From a checkpoint of a small contrastive image-text model.
Model: 64-pixel images, encoder arch convnext, encoder norm layernorm, encoder activation swiglu, encoder patch size [4, 4], encoder depths [4, 4, 4], encoder widths [48, 96, 192], text encoder width 128, text encoder layers 10, text encoder norm layernorm_no_bias.
Training: muon at rate 0.0067, 15400 steps, batches of 256.
Rows from block 2 of the text encoder of a small contrastive image-text model, named by matrix and row number. Rows with one number belong to one neuron. Each number is 500 + 50 x the weight over its row's rms, rounded and kept within 0 to 999. All counts start at 0. Numbers have three digits each.
After each neuron's rows are labels from the 100 texts, of 14848, where the neuron reaches its largest size: "tokens" is the input token at the peak. Only what is clearly more common there than usual is listed. The data: photos of plants and fungi (iNaturalist). In brackets: how many of the 100.
# gate: MLP gate (text_encoder.blocks.2.mlp.gate.weight, 256x128), inputs 0-127
# fc1: MLP up (text_encoder.blocks.2.mlp.fc1.weight, 256x128), inputs 0-127
# fc2: MLP down (text_encoder.blocks.2.mlp.fc2.weight, 128x256, transposed), outputs 0-127

gate.127:514501514521463534474515589517540458526606498463518512431494506557472508484428560437520354425488517571493519475571570482510529540522469496414556449526572405486541522517443412471567479470535473551433552534436506465405505498500577399451439600524506472507609489420580485555454508550519474495460565476496503566572526569558479559332491490447457487466489506517489521523416538541507456507511
fc1.127:545489527428529564516574569590525476524558526533574554480460532457511551541446546395568449422445493491506545408597559515461516543600443410453400549482565462458425555490511534490593474462505504500497457470407558504386462525472498466504523486505539486494499454516426508468441487566464470553451420555484519615515561453540499588431433529525548439450447460558515463559465527483526444545451
fc2.127:540470400484550506609563531473502611542451474506607519510484575477497516570514502493497417537571547541504616440580486491506465524544434432519467622502529548563435438626465484490471626551495505543500445494380505510487453434428524460503575477515469539467557522481468479400431530521487516509495472492483501564486536465468444540429476515415496429437483484448443539520495387520496482528501
tokens: "laetiporus" (39); "bittersweet" (31); "campsis" (30)

gate.28:494450559493520473484489545490534566563457453581431535450429434465518404513538474453388586471505570455485422467477462445462534545502485515483585533508499533425587494457481470423538533473521523503471498460576564532522477499552541523468588527519497541587479520498564588493573369488448618529418454545498447541535482529408380536508552425501516439536546513474510521516453598487518453565421
fc1.28:476621556552449504438496471469546482530566504494418503472528507572501463545501517549449461511554548489566481520493528498542564541493452519520602613444514418494597428484518516486445456475487459526449533555593513453552403478504529520567517520466584505532455525546635401532379530483423511517496487357491559496420481496448488534482618466443523477444469450496511433518498527480527463407477
fc2.28:439573440493462561477461459392466545356508467523450553538429528563463482498502502566500474510467551514458422535501484450558524552548513554573554538490417497548601432552519517508481516550497443527505585513511465531578536521481570473531431507553547451513360489616512473473462497499555538552487442411527484528444552484505512551575531521410538467462472479420604479475438531433423558459436
tokens: "spotted" (59); "devilshead" (34); "minor" (7)

gate.61:573523516515447560482499437490556539533459521476477551624427525563492447461505594457435504513570522497499525513533544451576567462573548504478497560454463567441474472446547478526526491512406496564468553396532496513453462513489533512544514580386552473461430470448444435473529605511526404470440461558455539349496412503463535565505470505491506498483456544536569493438473506437555636508524
fc1.61:455549483534581506495460534510458519450567504479534469399447486520454458600510430553503517503574534544562419649477429447505510479473476429629563509502509481443514541545373527492401485480583559532484394518619484478560445488465461444528412495526491487480526520568475556552491447468455475585526513478545490594547514478504506447519543566549379516474502482445451552512482478435461519510514
fc2.61:452533469524572497471408489470506487502500574519608458409526472476472599615442431486571502531512540512550399607448476535561512441489500500480485504456544536477494510462410426492510520514581401452511561449618524544495462481546356488454429536558441566500551475551492539597503419531433521528517520501527579501526533489484466583446397495537502518479498426480488484530531495501448417564497
tokens: "tall" (40); "oxeye" (33); "bidens" (22)

gate.50:448593485500437479558469448551496524443482492534540513520462482487529597569504526481489514471530580419533482422482501532498466444465563504561488433498434476483497476443463461459637525550564467574513533556447458423520598440551571563598399471515611403613396518477475563412475492505446512432482507500465444512480424520508487524465515438486547494517519525610519485576496490447486450433555
fc1.50:451510593483465564472503488535467483404509488533563500452504472528452544511447500416477481470499482507510438586539434468506512432457466549480497473594584475585517500505453562519576475450510587575440426637485433514408417491522499449445578569523462519507474492465508441483544460464388548547481506518557501474484500494471587510449471494535465508350602480607518631492558507505488492491540
fc2.50:450555558444421509482447482554486405480556499533506478455448420453485480458454462461570506487520426503486500623501471442583417530444479543516499498509577491585565486533469544543546514418520579482481478536558443527436427499491546574505611573478504590418506491559557458424489533495380486508551539472496583451541533519446519533415509512445448475413522471579592566449565523558453453541497
tokens: "magnoliopsida" (100)

gate.68:540520553516497530417506531557459544502566410560514469503496428553580464414506429541511585460480508464514549573515508477541516473483510553413526482507571564483505489597550453418602536525516518500504459468525493590536438414431537581480435421572498473505526486500470476466432572481548403403505454481476512397588446507428468564420580505568496550516440466495435418531500540526570539575518
fc1.68:537544501495480493405501423537499556539564488467542534564492441465616419440515517511532486434520518483504544555462522504502538519579527473461500514466490527492523437507532384416510535511583525520522459467488545581525526454475592519492449516537478404489501378468454471496385554532458424477522392484486461476573521482424422610485503404566517479524560556485506447481414489598628559499538
fc2.68:443521512457449582372594553504457452526501456518468443505549475524516462438502533531493482481510438512499528552474441423589531514535613442486447518493474569549547467529508476500516363573416480445541465553454418599491546437510465528503503479553489480614576480521430565418503504444543482453577519452440515452556584594489523486448556467510459448525612527500471446541398496526512537497533
tokens: "beautyberry" (29); "mullein" (28); "yellow" (28); "carnegiea" (15)

gate.144:441537413443447569533496523513417512554558522469522508471459469457485482497518508454542491526446502513545488481436528588456637484561488465467489584542441385484410487462543503543560535554561546544461543510511502522456566519498464514482489447549500490498515490504574475474545535528485367494489522410542532547446529471508582402462471547622552592529383397561512495516478526469411527525378
fc1.144:407507571508493439462625545460515423555376491594493510634498503494553500485471441526456573527506507406557392561384559431547446522516464544453508493464449609516544514523564490535447542508454526504506480423584526485566477472456562426421482470486483484461530576500487517511507484479450492468477546528503574586550507447482418543578481450471508474523536445463529531432530493582525463436540
fc2.144:555498516452650508478528517460488557564427521459544547548547464469534538477468432541455529529522434453564455506397493511454485505511487536538524432516507529434597612449388488432418550527525534558558529521581540541485517440466445465475537423557505551475462554469453541516550477543433419483392471560435561535515525570449462542585456405500511416514598538518461511445461468548496458463469
tokens: "sweet" (48); "blechnaceae" (25); "rotundifolia" (19); "buckhorn" (8)

gate.48:413532435543460555498481513583508513578513468494530459480477548533557465480369402528443501550488515500499601479547565459516507576486529600503493421536532476458505495481483589579524500601506425498542487536461480505563390431477513497362574534515549506493426538586543500519418481566570516547417432498435506503463506539460520546530565470530440463457474470368437491504445444463536543465500
fc1.48:580485608535492511435450502392431552437563532515485536486486496503430551547572475507583546530487459484488437542506436479504533381499500442570515490455405555489583463527485498397478532424544579513476546462553576482460590540509473510545432449514457475493539518411497469512548512448397541477553577565479462468512505426550479377501488550475564465511500487626575520473569437497539449462487
fc2.48:515601560508549540483464489430484533422511509419422560445487493556515469489563499490536492423564643500467420516507445479523545462409405449625488497444349465522559561457491542523573572493530540545426547501546551474573535552449570446507578492463447485519482457471515404479510408462428447456442522494543484490456524504538548470473449522506498556513512567575523511482536484565563442483469
tokens: "quinquefolia" (33); "phoenicolasius" (26); "discolor" (22); "opaca" (19)

gate.123:448547518509521519594496536465427501523533478526478508460425507457486496492493600538467531529489592415539500494508495541423465568416533403524568447481482586444568475473527452430487503533437463531485601529568538473599540438512550493517399422520619449507516489479462545436494604525540500442502479536429419530513516524465458513448505467547427622569430561391461404537488491516448533509487
fc1.123:474531479520444476494498432444439577532606488403468551516482531479543516506509511567527505493446528537596502452448488468555501390526583496528460372422480518516536551453504514512493502623521434554475472468536630433563506463559467548505403430521510456594450506516497508517501428568561493482522534464519494528412510507552495491531469421552504485510447613440531444645478477441486476414510
fc2.123:584574462458473508552506534496399466507578521444473493516489475418528512551594560588472520537564600471535537361480553483489536469568533447496449458387511474417531535537505500438546466523491471466454431415525568405667454464481526436543450481578488460553413536503456537539553548435508535529502545488467521552488519531491529501524485495570526440465530573461457428508506489496541466393488
tokens: "magnoliopsida" (100)

gate.44:457505400524483458585505503488564464486534512492498470472540553441481495502534452475536573506446413482583504502569569501555491515474480473554535502534563403504520577484493525568505554493444400540509504509416567436486359493489491512371531481449502505550510487497443537503481476573427400495471563421471513550473484586587425505569463446540369515551412531440576520511492543519594549500570
fc1.44:462553545535524534457551532477561503461560442463480451475522364461506448563597597467477515573519460472594526529483482484425431496479453516469481521427425505492433617482612493499511436528555440581440482553462492527496460496553491405513580534404491505562549557487472520588473469398459464492539491441582445442521455466595485443488484454480529521512558516458433553558532519468573541423542
fc2.44:508503479448539526382464352482466516487490354425545505477465498538461517564466596556458509587529438493598484410483477489537461455490515454554509475440467607491490507483579478530537515538477505488456523560451512545450517511440476415496505594552545504523533568544537401483488491446459422463556507518496527459530490444674522486525520483501596547515504561520515462524601454424535483505535
tokens: "discolor" (38); "carolinense" (28); "alatus" (18); "fragrant" (16)

gate.3:477483521418436448480479611560420575585545486550517469547447510520468468486530477436394574534461502510525555531431503517533655506542484494529555440497419570504515527471524522488566527522483479552534459501409483533540487510397527461518433511453537487513426448381459495504455466588388491596497548440484473525476501472490597513487574508479519489498456531518436534484409644459528551510539
fc1.3:583458547526446557547514412532560442425411556389520479500558511485524490543590488554585462501597405486531439478479499513459439538456467517441538501412622433457420462552542492515436424514508457508484525473608522442497497493502557511484564544528528515528531476528532498513532442507589474474527501586529524431529464481450413542537472462491493513461458529544619556513514343463515450557491
fc2.3:529510443520493487382486381505598548484440482465523468600462519478478476567446515607485491480511515455418387431511492553500444562473416633431454505522521500489500468541453438473566471518527508528487488505558524510493504420380552505485493536573545448577527524493489524573572480533543455530535549555609424516451449542409494482499478564526562577521529548532447497431543430470515561477429
tokens: "lettuce" (65); "communis" (33)

gate.14:551431571572513494493498573491442566453440473564489496626436508491429453444481587484554476482540486571443528503498586560484429561514453511524481557502507445481536611528456536526548609491458455582540490496455571567488484470516554491464526536405551379514494447481599492449523460538453459463533553488498490441433420450543494506530509424467543488527442471572458529421385515444544495507595
fc1.14:456483519638482569529456529432448402501499565449503484575546589436492591504590468507487544409477517536482453540567393490520447444577550469513466501436464527520517456502519523512382511519560498403464628462539523472536504563530424509499551518576588499410490526510447496463471510594500464487496547538486401448498459411493538571448502582548509473417498550511522486538443458558468511530486
fc2.14:442440489577443509513415493508463461498428485472394529536562537490549515443498462468522624437492420455493451567484520466507489470481548495521484508494518544544537587542533465541349458493530595498561558544509496581458486482515582583548464526452521456421415504453460509497496518492588465563415502550552502501469463490469526591431533584580444539364494469514574553516445467582431470501516
tokens: "vulgaris" (100)

gate.95:530551602527427542511436563393434517494516501455440464542470522445426505502516528484516487559597572532559486551556503406513482549438445484576487553489506534487506510473642576481486449509519440473474529449525532465461393506547485487528494562440540444448474407543472512505461573504550488505566471538637485442484560581512408447553451431485441515461583475472469496483498541406534390525533
fc1.95:540592576516480603489518534423458498469536421473574506529457464506434380515500567456512529554527556454530555555571485427525485508466327517539451556444474529499487506393610610572474533501594482481506495490533540495499517484475506439502499510475560537498557392530399518531443550442549485524466466560536535473568541534483462407460455411474460517415489454473468485539521518465552451464510
fc2.95:557584489467475482448480470491410502373412509497519468535517433459477451508578507456572544551448544607463550554562503501514472578601422441572401459541468554520582493435485617493425531474604499447504536401533440501519471482461464498544404484417494527488504478527465519524494553483552514590483478462566542523521542457475463507427571401564453511524533508462450583574490488458515484494502
tokens: "vaccinium" (48); "moneywort" (35); "narrow" (17)

gate.193:480562573536490462597510596564502436400415609440471517517538550487558511589546393426526550519505551493473503470540526521544561526467514496490471453490501461446485498419504581449405493414606544482512436518533418442497461523454485554468495515544456492523565547401463417483471447436434464509511546524570515515510598440463552501527505440463491610443499437523487571546474521449442572470531
fc1.193:386571583536518458528588529583466455449444526409515475571481476560521513539536347476531581487477494482465548473492524517501538524453524440477466505529529536470475537473518560515455487507552592560528436466541449363446375512492521536489537542499526527482439540379445524544446497498426471486499574566542524519526595548401496530555551482476501535495495454558461567488585485431414543453514
fc2.193:508554525387530456575557382546415432515488493487448542552474491500538453475600469577517468501458519499507592520430527524582499454394527452443440499530441541452557594453428493532427516459526523523563516435523461511439494454440438572537512532536465434436463592392449480505504515557532456504600494523563511591523542492430446511465562497430515546551519461529504432485524546516445588567523
tokens: "cleavers" (37); "cottontop" (28); "stoebe" (22); "athyriaceae" (13)

gate.244:470411530485455466581560483650620517435511486448542512495490576514369433514513498448449476539515537496509458559486476555518391519462524544430515440494520513573517469490550372580486655509521509516569501528496650566538513600487453431486436472488453494422495516505415518513472491579541429508541521469439468458530489510465510517467498496517490541476498460474577475489488548512525438475459
fc1.244:533526504511548514548470530421519569492524501518529441458408496617552518477356486452471516584490500497555554572445487452379488639517499499488513485434506481491481631404552528458419536469496483482464490423541431448534460525396544558521484542449498446495426407614545523546538519541432510532436559469477567517513542600486452534486468516563505518500468517432514511490529504534486565432482
fc2.244:503607415481469537470497532485445533503539426550531456599474501581620532455418454369476461546534510519520599425484533509501520527541507498551484575420529535484420648491539549452450512481513485492411551495533409447492466530438531522527533502491530381486494493474522447554585475558421444479441591535524497542532484500483509484452508453606456476539425579459508537499519431472462537457477
tokens: "<end>" (100)

gate.201:459468502519457432598478569556532530484478512509460523507479600501439469569524508584568371547482458551530460533493610487551502406407499465436531495514544457583555427525530458516526601504550547551470417521458583546579488516524446459484579471363546457440456484413444545502412559459523554439485514433516474480503529475436425454463499456528568515500524481489537481469555487494562417522546
fc1.201:435411506513387545527471436516497548514528470479585487444496559435479538550536600553544469478379533446468487569498479487562532482484459557491516449524592475495554407507411493522480554486556567605498532447367517541497562437521509466434498515482503524478449562480482507462433565402593490534529499522538476474546504377484549436503556493435514564561578519566505426462479561412510514460531
fc2.201:490411491465450585523482438546498547458456514487517490407435573541517501619535536603520484508437487510451436590452522530543471511504485545462522398568505503461625405535430517511507524419474593526546499523434563546456546465506467470433467510394480535497372541506498558474465584432553528541589455497479553496549544447445512501470492557504536517462614496532536447475502546443507430425519
tokens: "<end>" (100)

gate.146:559540493518542467490488497586528503509519451560421493463541470477508531607461576554491479506420566397553493472441483495533531442467531527510509531529491567571466387448480467389485542562497540528478500470543423405543533487508487564538462496476523513530526445438433490483444511485483570497534443472435430568523419434504599512607445461559446596539567592469463397538401495567490482495590
fc1.146:554432478503539472458504429444538490539553449506554535523554553479527458551546533508491535408566565495455507440476431523461518577552510498518482545477498486471507572451428486308542437649471492412494502476590590455504469547580553490573418562471549452524498536517491455491557521566516470450471510415445417513482469542466565501438538510487544484510444487514488390576438567528462464561500
fc2.146:461482443534421469528499472438510472534496559552541503511505555562576473522511478552467497485534611512559490404441414537514483596528547425554481477441522471528496460417439456345495466641505441467434528436509523492557549519598489402500461509419555561551593525465408497445473446484478425566560625492467541484509544472524540446490506467546480539571468547476508470552481508488482468559488
tokens: "magnoliopsida" (100)

gate.178:516428500557422568461526486504579509416424543506445443472410482566513566482412491524571407534507575494563429533507513495414496511464466521485505473507460533490481564520520457650543536534508459467442447515521488428596526472555524521510548472465530515418501473492421575531488345556491406412588488572472467513550510460541615487520484510513556547472597486538457524485455584495493474488522
fc1.178:610459472486465581542543469512521531499527498481398504510496507467454612590508490463470481446440474465457511535556521513460492489526487541434508475514515455492562556577499567509449483473436411451487509387379442557528565516587508486465588524595585457555512520476395562555567459431476465551493540546482500465448430493440578408498472448525486552501502585493410533489465524443499466611570
fc2.178:545538484473400528546503502501551475617509464449489573624504539465426494496567516456549520521534523464518518490484457468442500566482538522480563468485537492519575467503490557482505498482440527471538588461411465592554545505522552546505546569548472482489507463465420558581439502356446481606550468547506640402423483423503553507512391414457433448490533523456473494500462504425435488479475
tokens: "caryophyllales" (75); "rhamnus" (25)

gate.108:423525478464592519569513407571558407562452493486516413520514405556589474529505561489441457494529620460507450547511460598504471455541501546516473535585517521544529542577581557455561501409528458476420481479528471443562505523581547437477483484469497552563576470477474461488457454477489485499539495458587529407495540464487491540514538467537531407415578534511391437464444499478501517416428
fc1.108:466514437480595453643542460567560379558548503460480421481493481594570439499523505501466491489518589452557445487550496592498513555539519521484564516496556545560564495576584561476554493469532433501438508462515458486558462467496444464512471467527482526550473452512486452447522469531462500508527499459541566395481527449412505548518480503531516381458556533507437476496439424556409552477345
fc2.108:544540513594474424455418405531529473589425556530509429440542470502444505452535487469452509519489576459493449518457406446497550557570420485558491538508476508474513438534533531480458513466500433521542482366492520388501423451525557466432532522557486503520542517555509522613420545543503493499528495466517410390558572453521533627476499509562517422577534542520563521508501422569476566462515
tokens: "spotted" (30); "betulus" (26); "parkinsonia" (22); "tragopogon" (22)

gate.82:544491460457493433493481525523575511519521457469467415492419633459519449491488434529462420511546558579448434509468541528426554373424497485503628496525525516583489480491493521539438535478484597517459458556551527596524513497492424493439503535465468538557438529542453564515481404520582557531512565467491502593386521453493476556444568578504520584578491447499481544508504529444461441425481
fc1.82:471565559355477585552453440538514448466534555453545497446445622475589532510465546531466489447467506490430368456516512513442544504352484525450520500611462537595535473519424580560558485526475567437472531547519434485517483550481530458464521566501408478513409479521473519454490524500497492512569535493434540523502521436523535499474511585555493550554485480559475496484502518417526453426402
fc2.82:475449509537497409410492484525562466543457534424546448501476574471537528569488494551451518495523488538538446616486567422453529434515422560486423514439550565541482481471513453501465576501517508495465601468524490549591543454420423457458473510485405474491389476515479564545564555448549465580614559499473508529565522534481501483383527502513591434528509474519496552389514475469530454388521
tokens: "<end>" (63); "heal" (37)

gate.104:472566412491469403451594482524501502582518505453495472643488515507518529425471475526441525515456529446513418430386504494502547537487490565468523454507462495449525481449464482490532578508560484527592564434480585480599463443494516474391535537497505479456424498489547527560522522662371548522474552559463529551523433490504458538519563431510439500510434430529569506569517507553454530466470
fc1.104:455552480488429489464584535556529472509510488422470534479429548562494505531499486489477548492528530479465445447365498487491530558505491475420555458516526537354467480516501428537578563460550506466665520564573523494558412554515496487356542535510450489475543434501562487600580465580443509504432506515439474537508491504465460537511601584532452460488455450549538473568475524531435522434470
fc2.104:485581515398482473549523580527499505497459495554488566536455552529478474471450452479467525530477444500494564462389537472456507601554440487488435453500469458521485519483500586431363403491515516521641549536477446519445513433507507470418590571454538511501435493429523570522545512367454649456460513535460571498555429463511493512489594437550478526505535441499559505524494555523505524527518
tokens: "discolor" (44); "herb" (37); "henbit" (19)

gate.153:507560458537493512601497536501507558510427439560452474498522534551416485525455504422578464611514481521441525518419505456548565483521523487562457555536430517456569587489472558522557483464549435506525472539549547557480454545513573424502460482488459491501571468504553407560444362486460487551432484568602404548489467399550525523508553471500416446468488488440503490429376494492551502467585
fc1.153:467493527528567492570471498470519543496506491493455532509461447425492567502460550543460504363478588478624545511450476549509540460549477529501478542433509493449477398652549496461471449541522577498539531469607481507535523513526450413584572437504477459469450536488415509429571539531517505578580505455501450485520529550431420457525487595406469478465447564510580560439561471467491502498407
fc2.153:496559537501510473603403479478534524579491501506476485447481424387493507553489520459493513432478533494565556452485455528585505537563450449487466569488545452538455483554590538570504402563555394419573616520517436505480575501520421481511573488528557422506508433529476428396543464525547567540483499459499459532474420519395469528487461522502530474424409611482500517556541548448482528541492
tokens: "boneset" (37); "berteroa" (31); "moss" (22); "holostea" (10)

gate.222:375506535503427532605454568500417543489532488538513643492433468477496591473524465463506470459485537461442479468505484563547495413550465430523650514592434495479529518513459485479558453489537516549501578572467452434552437547458493553470503508444446566476533534518474464514563441579400468495470478527420522456471489481481467455522564419449468487493423517480465540495561606600497575512512
fc1.222:407549573511424451467494554626437457553462414484576478559441473478453581441588495497506484474426591490502460518485466590481420431531480396523555535513477407424542556431476518449475499472545524500576526589463509510510531490524481546515482444417506537530501558438447550465491575641386487503501480516510527533407482516484511465441500487517477489493525533547544444507513616496474503496595
fc2.222:478608423521454489549532632487416493439533598552583476468536548548477505474507493597485435485439529403595479470532422497495433449521579470525579469468473476519529557623457463528493574553576481483560548512500396544501543505441507498514526473461549482486476590462531536501471448538436453421503548432413601497511481408433482460466520453450531466440540491492479419521484562470492542489528
tokens: "lettuce" (58); "amaranthaceae" (42)

gate.170:435576484464411531497450545619469489478559541472575506478474500548502593468479565463526544433512553402565476494460503481464506442445554484476524448537531574544496569449516487571470545530488605567459480459509418515363478520466496545559602451567543525576457491515456548458473488462509555521551485422517476463448445516497503558574515356507421479499396455431558461507492574476474531522433
fc1.170:529383542495525601562498500496418492502503518510521530508564470499550479451475626617510489476511510482473529518485536493427477472498477431450484482514499529495437558531606526532576461440531559398466451493442472496421495470583592421536533532479492585455421507483494517522409531492500533565519462435449543401508502509518456609544514548562460534529436401442442433523625501580492500442448
fc2.170:580399450513445431508413582507472495482500515501508482555531539508452545539476631470560528482564395498546562549478497454395416496517442509544490493496489593471526554436534481476478430509481631491423434535397533519473523389577487445517449440557459504489539486511464543500540424491504514530446534400524542437498549524578567557536549496606528500508498419478508456572531522471532566478443
tokens: "procumbens" (56); "discoidea" (27); "palustre" (17)

gate.139:504482457457459458597473533497461481424543477499569485523486572495601515453541470496529580503505478518428594534484444540598459529494427464463605598474450449554510447435458563446467511489551489492436513495508520476456539579505515465509412482489446479446411505551488562582513504533475443482534546430530388447542455488470481486474411395593543484480512663453539539492435529525476581546547
fc1.139:531425432474538424571479519522466411564534507443599463448426550511556433501495550519488526550554507469476428536586413503596531506487451421516544562529497430541493519436435534475465502410587560528438541479452547600539412532500477562528518500528414437466479452508459513483499403488480504485562491457453372548465454507453488480494498594579526570499569569489472458550437490575545575535500
fc2.139:517474466518518519525606480572503468559551499480611495449498499439531457531483503543452446662581440470373359513584423568489469568535437518528464523519490468447580492466485533396506463501469590577491528459486504562525411482399432464443525529565530472546450500444493574478528501477442565512461584419506474451422504509511539459559505467484515571535498468509426510530515495515465546505535
tokens: "populus" (76); "fomitopsis" (24)

gate.85:418431421550437470457556629517571450475513556527471519496470542471470566462445470495466425498516538514486551546445451430453506593528447464482460526495510525486599572459473533559472568540504504573524493533523511539620500523466458548417488488582495420510491469476532477557546490462606469449375463428501472533456546518440526471550620397510482486458431473453575520551409560526514512559458
fc1.85:492537451491419466551458466633586453460593543502531542431535544539456501413499456465442495518483582453437406465448547546422573511444527497580504485493590426406522478448423515495544512498498499540561525480543482462571473517485536385472599508562488469454493475590534465515539512494401533500491516481467595479476592539484401548494522482593449493506507486505522421561560440476458546422516
fc2.85:447507484513380593489584489504487443519553538522522477456549523489524451504484490460526568485446574406451464402449559501487558544525523476519573518538564447394540472458451521517457523470450473531595453439527409536572443521523542460466500499507552468573575461546528558447600400469485553387490507503452494536586505637467473495500417522451530557510451538480557485418481529592526436474480
tokens: "discolor" (44); "field" (38); "alatus" (18)

gate.143:525553513509522561535477560503536464494509456481440563513566491363488498468488524539473553530538579421514461423498548506573488440434587550483502461565565528489526411393433556477469565490476538455407492469555496498444515496472563548463484466424420514479473475501477550453566538536605560512444509504527463554655508494639432478465481474595473387447518545442476519472421519506503470516489
fc1.143:542485434569523531481424529506493489476544528481508505501553465418464503483386513440444572618546559462437489437547524499552476436420613575449498394533517534498558443372479528439481551437495560451404464475520515481472560520461551631462507451418525473525439527498518577567514524572581483540492446472489489581599528519548413499482456520551464465469552505417515537448480514464500520485472
fc2.143:519537398534582555503500555518517484513485429453465447573531430508409525543509467483540491446581465430589424465509551460533487492494489552498507472459571471460508491464458512464514500439448638450440472500513455482580570473413504606416567482471497490480446491400449592492577525491563598440466609528468509528600473446603492468497425485530514443535457543516522491500540467494440593470548
tokens: "helix" (40); "lactuca" (39); "marginal" (21)

gate.221:511549481512427432501510448502516452456564487501474559556567526468534422604570569491581423448566515442429537545530549511480482556461515525537602439554480515463483559477479449444555579435581493508516527404526519538620525535556510511511408441469519450495412486551418516381444473596521470451415499492417516595477482498517497440493529523450401462588484521457440506498444467546485523512530
fc1.221:415448570526528559543510512494422482461413461550561549545582588489531455447577514618590443606550503471513451506530485463536523486498511498532495508572486500406478488492559478508499383430491589503566552467441469469534512465512508516471458442531526394527473499506503483409532450492420493506403578530514454602511473585549480416549526513433456469481468471448456397583459472477584513542529
fc2.221:513456625540491543509454576516465533427461443545523532486511571719523497475547561581540437581490484527500495474574495490512498469535502517454562552532486514393502488500533502519496416499463595467508412504477505451496469501448506502416413432533566442493447528520518528446536475478509530489429584546536361536483464615555549423451437455498498421482475503480507414504477490505549507472496
tokens: "dipsacales" (75); "rosales" (25)

gate.249:475446469452480488447547533572561511479455499545442604440474493520438493446441587504462503564439515534597503610500515462427504546410474485533594526543524558529488548425496452477524603553532590515478464527523471527499526436513513497585580480440441455554412469468447494484621462517455490514521542495472466425590474494423479517466459472480609539548546443448498421500396559460570516425466
fc1.249:517508611510462543474418492491480478496529526420623494596472502464559521505557460487524463446492396526427468431450489424562462464480510547559433486596512396488503513592463559600531555452448477468461468495464564504505521506453465524538429542557466514393520504595524507546484497480564511483458469541395505426446414516588554470565530491584428466482475506506473515519608491535443542592493
fc2.249:515557645537511495491490506487478540563514491465530465571433496520557448515560483503562544526451405532478502398420509473500420462459608467507512475524477413454467525451483547509422550458494452532566507536511582490531424556570422627512467512549439477442534420494500494542513470425613527475551464484480404606480484486491447442456557547555447522519552483507422492562586525470454429538434
tokens: "europaeus" (43); "longifolia" (31); "pinicola" (26)

gate.87:487494531488497458524476486537468443507519583492584484438545441614495470420542501573516533419382500483463467525517592530608569464469450526443508471503474459544513525517539508484567535470456388532533495465448532492480514488471571635470385537482485433565587529383609484595459537478449423481531549426495437499545504540527569465500443458480526488496520503376528529485487570491462474457524
fc1.87:505481521577484452513529534536452511501552526424535559403499503663512485411541497523547491392475558559479494560567552554576501488464425495520483457441429530496512546566495470466586513501529428456444542423494508501484501488517536542425354599460489489448523500408591443572569528523495458405531535448522526532580532509548541468455423461514520526565481446379450462481521521482467485459518
fc2.87:433548556552484430484544430461494458491488559456482500458500503531448551517448582496532483564522448604607504600442609520514521492541499398409480412543494435456548539515539436480476440474405457503507628477526485484539555454426517495467440508502404588466477467460541559565496568480498471498456530590551511465553533489581531485490521417523556568508446434452569521413544542443487493485436
tokens: "plantain" (66); "millefolium" (34)

gate.80:521524523554515634520530485467524535453426583522531467514467425574522502518422440538500393505530506548505479490429511470546516384516485532588551513526487550443478541372490443537535497543558428505459465650507504425514484501507512461462539436436560522442449476502502497563454433507552461441511480590515408471512536506630408622498471534465530490465495478481494539568434527539480502414520
fc1.80:495385595574479535445453420502501435443427512528555419540518448466458510497462538523481514479529528629492454598478535518643475527480530433578520571558469487531548580449471448542564504494498483520538461604515571435513486489552464440463567425486476489467427531481441481478492490563522498368562501497491483481541503443485507530511553519481542543551509374601479464479447510527522532411427
fc2.80:557458496520556473461511516479479559451467522586469418485454468596554460493535406551479515509519517557603496527396488438524521484498425442558467463468458435497446566513535354560490510507577431469469457578604466489430488443493492551567531411450516493472477492493505524559532429573499487405516546554471428506580504570535436523466536594585597527491450395487498462533515554547537534475488
tokens: "caryophyllales" (100)

gate.46:399499590524424446524534512506518544504512493490536468551518507385576550442391492585491474483508573464583488517574521481448552562498532459440457558514494504506499523499485440520493488530573495389476528515513486537577473467514393562544588413550431491477433488584511498523549479512485488599396535534512557450441505462478497485516472466620459442497578545357496509496526387525472459438504
fc1.46:449406468524416420438493523459539441590515574458560457543639518504528527467525413503452483473455432497536469522483548484522499454468515410563490582484535452510548557466455455560566412469560506473481436510457565564582467499485382537492557505559533470530534414545543489573610517491472499465462477488547567434441550426546513579559492473520521535506536489411465476527412479562460451548573
fc2.46:507504484553482490455476504436542490529499477465427441508509432503505516486566380577475419499520408478537472571558545530529524461509573399491515560560538501479482482510476428405487447509538497505523433448417460605570465537513480507421563564531632456450514439464598547574499532453436508577511482465532555484437522425510447572511507462498580439533425487477442560530476556563532427614548
tokens: "boraginales" (100)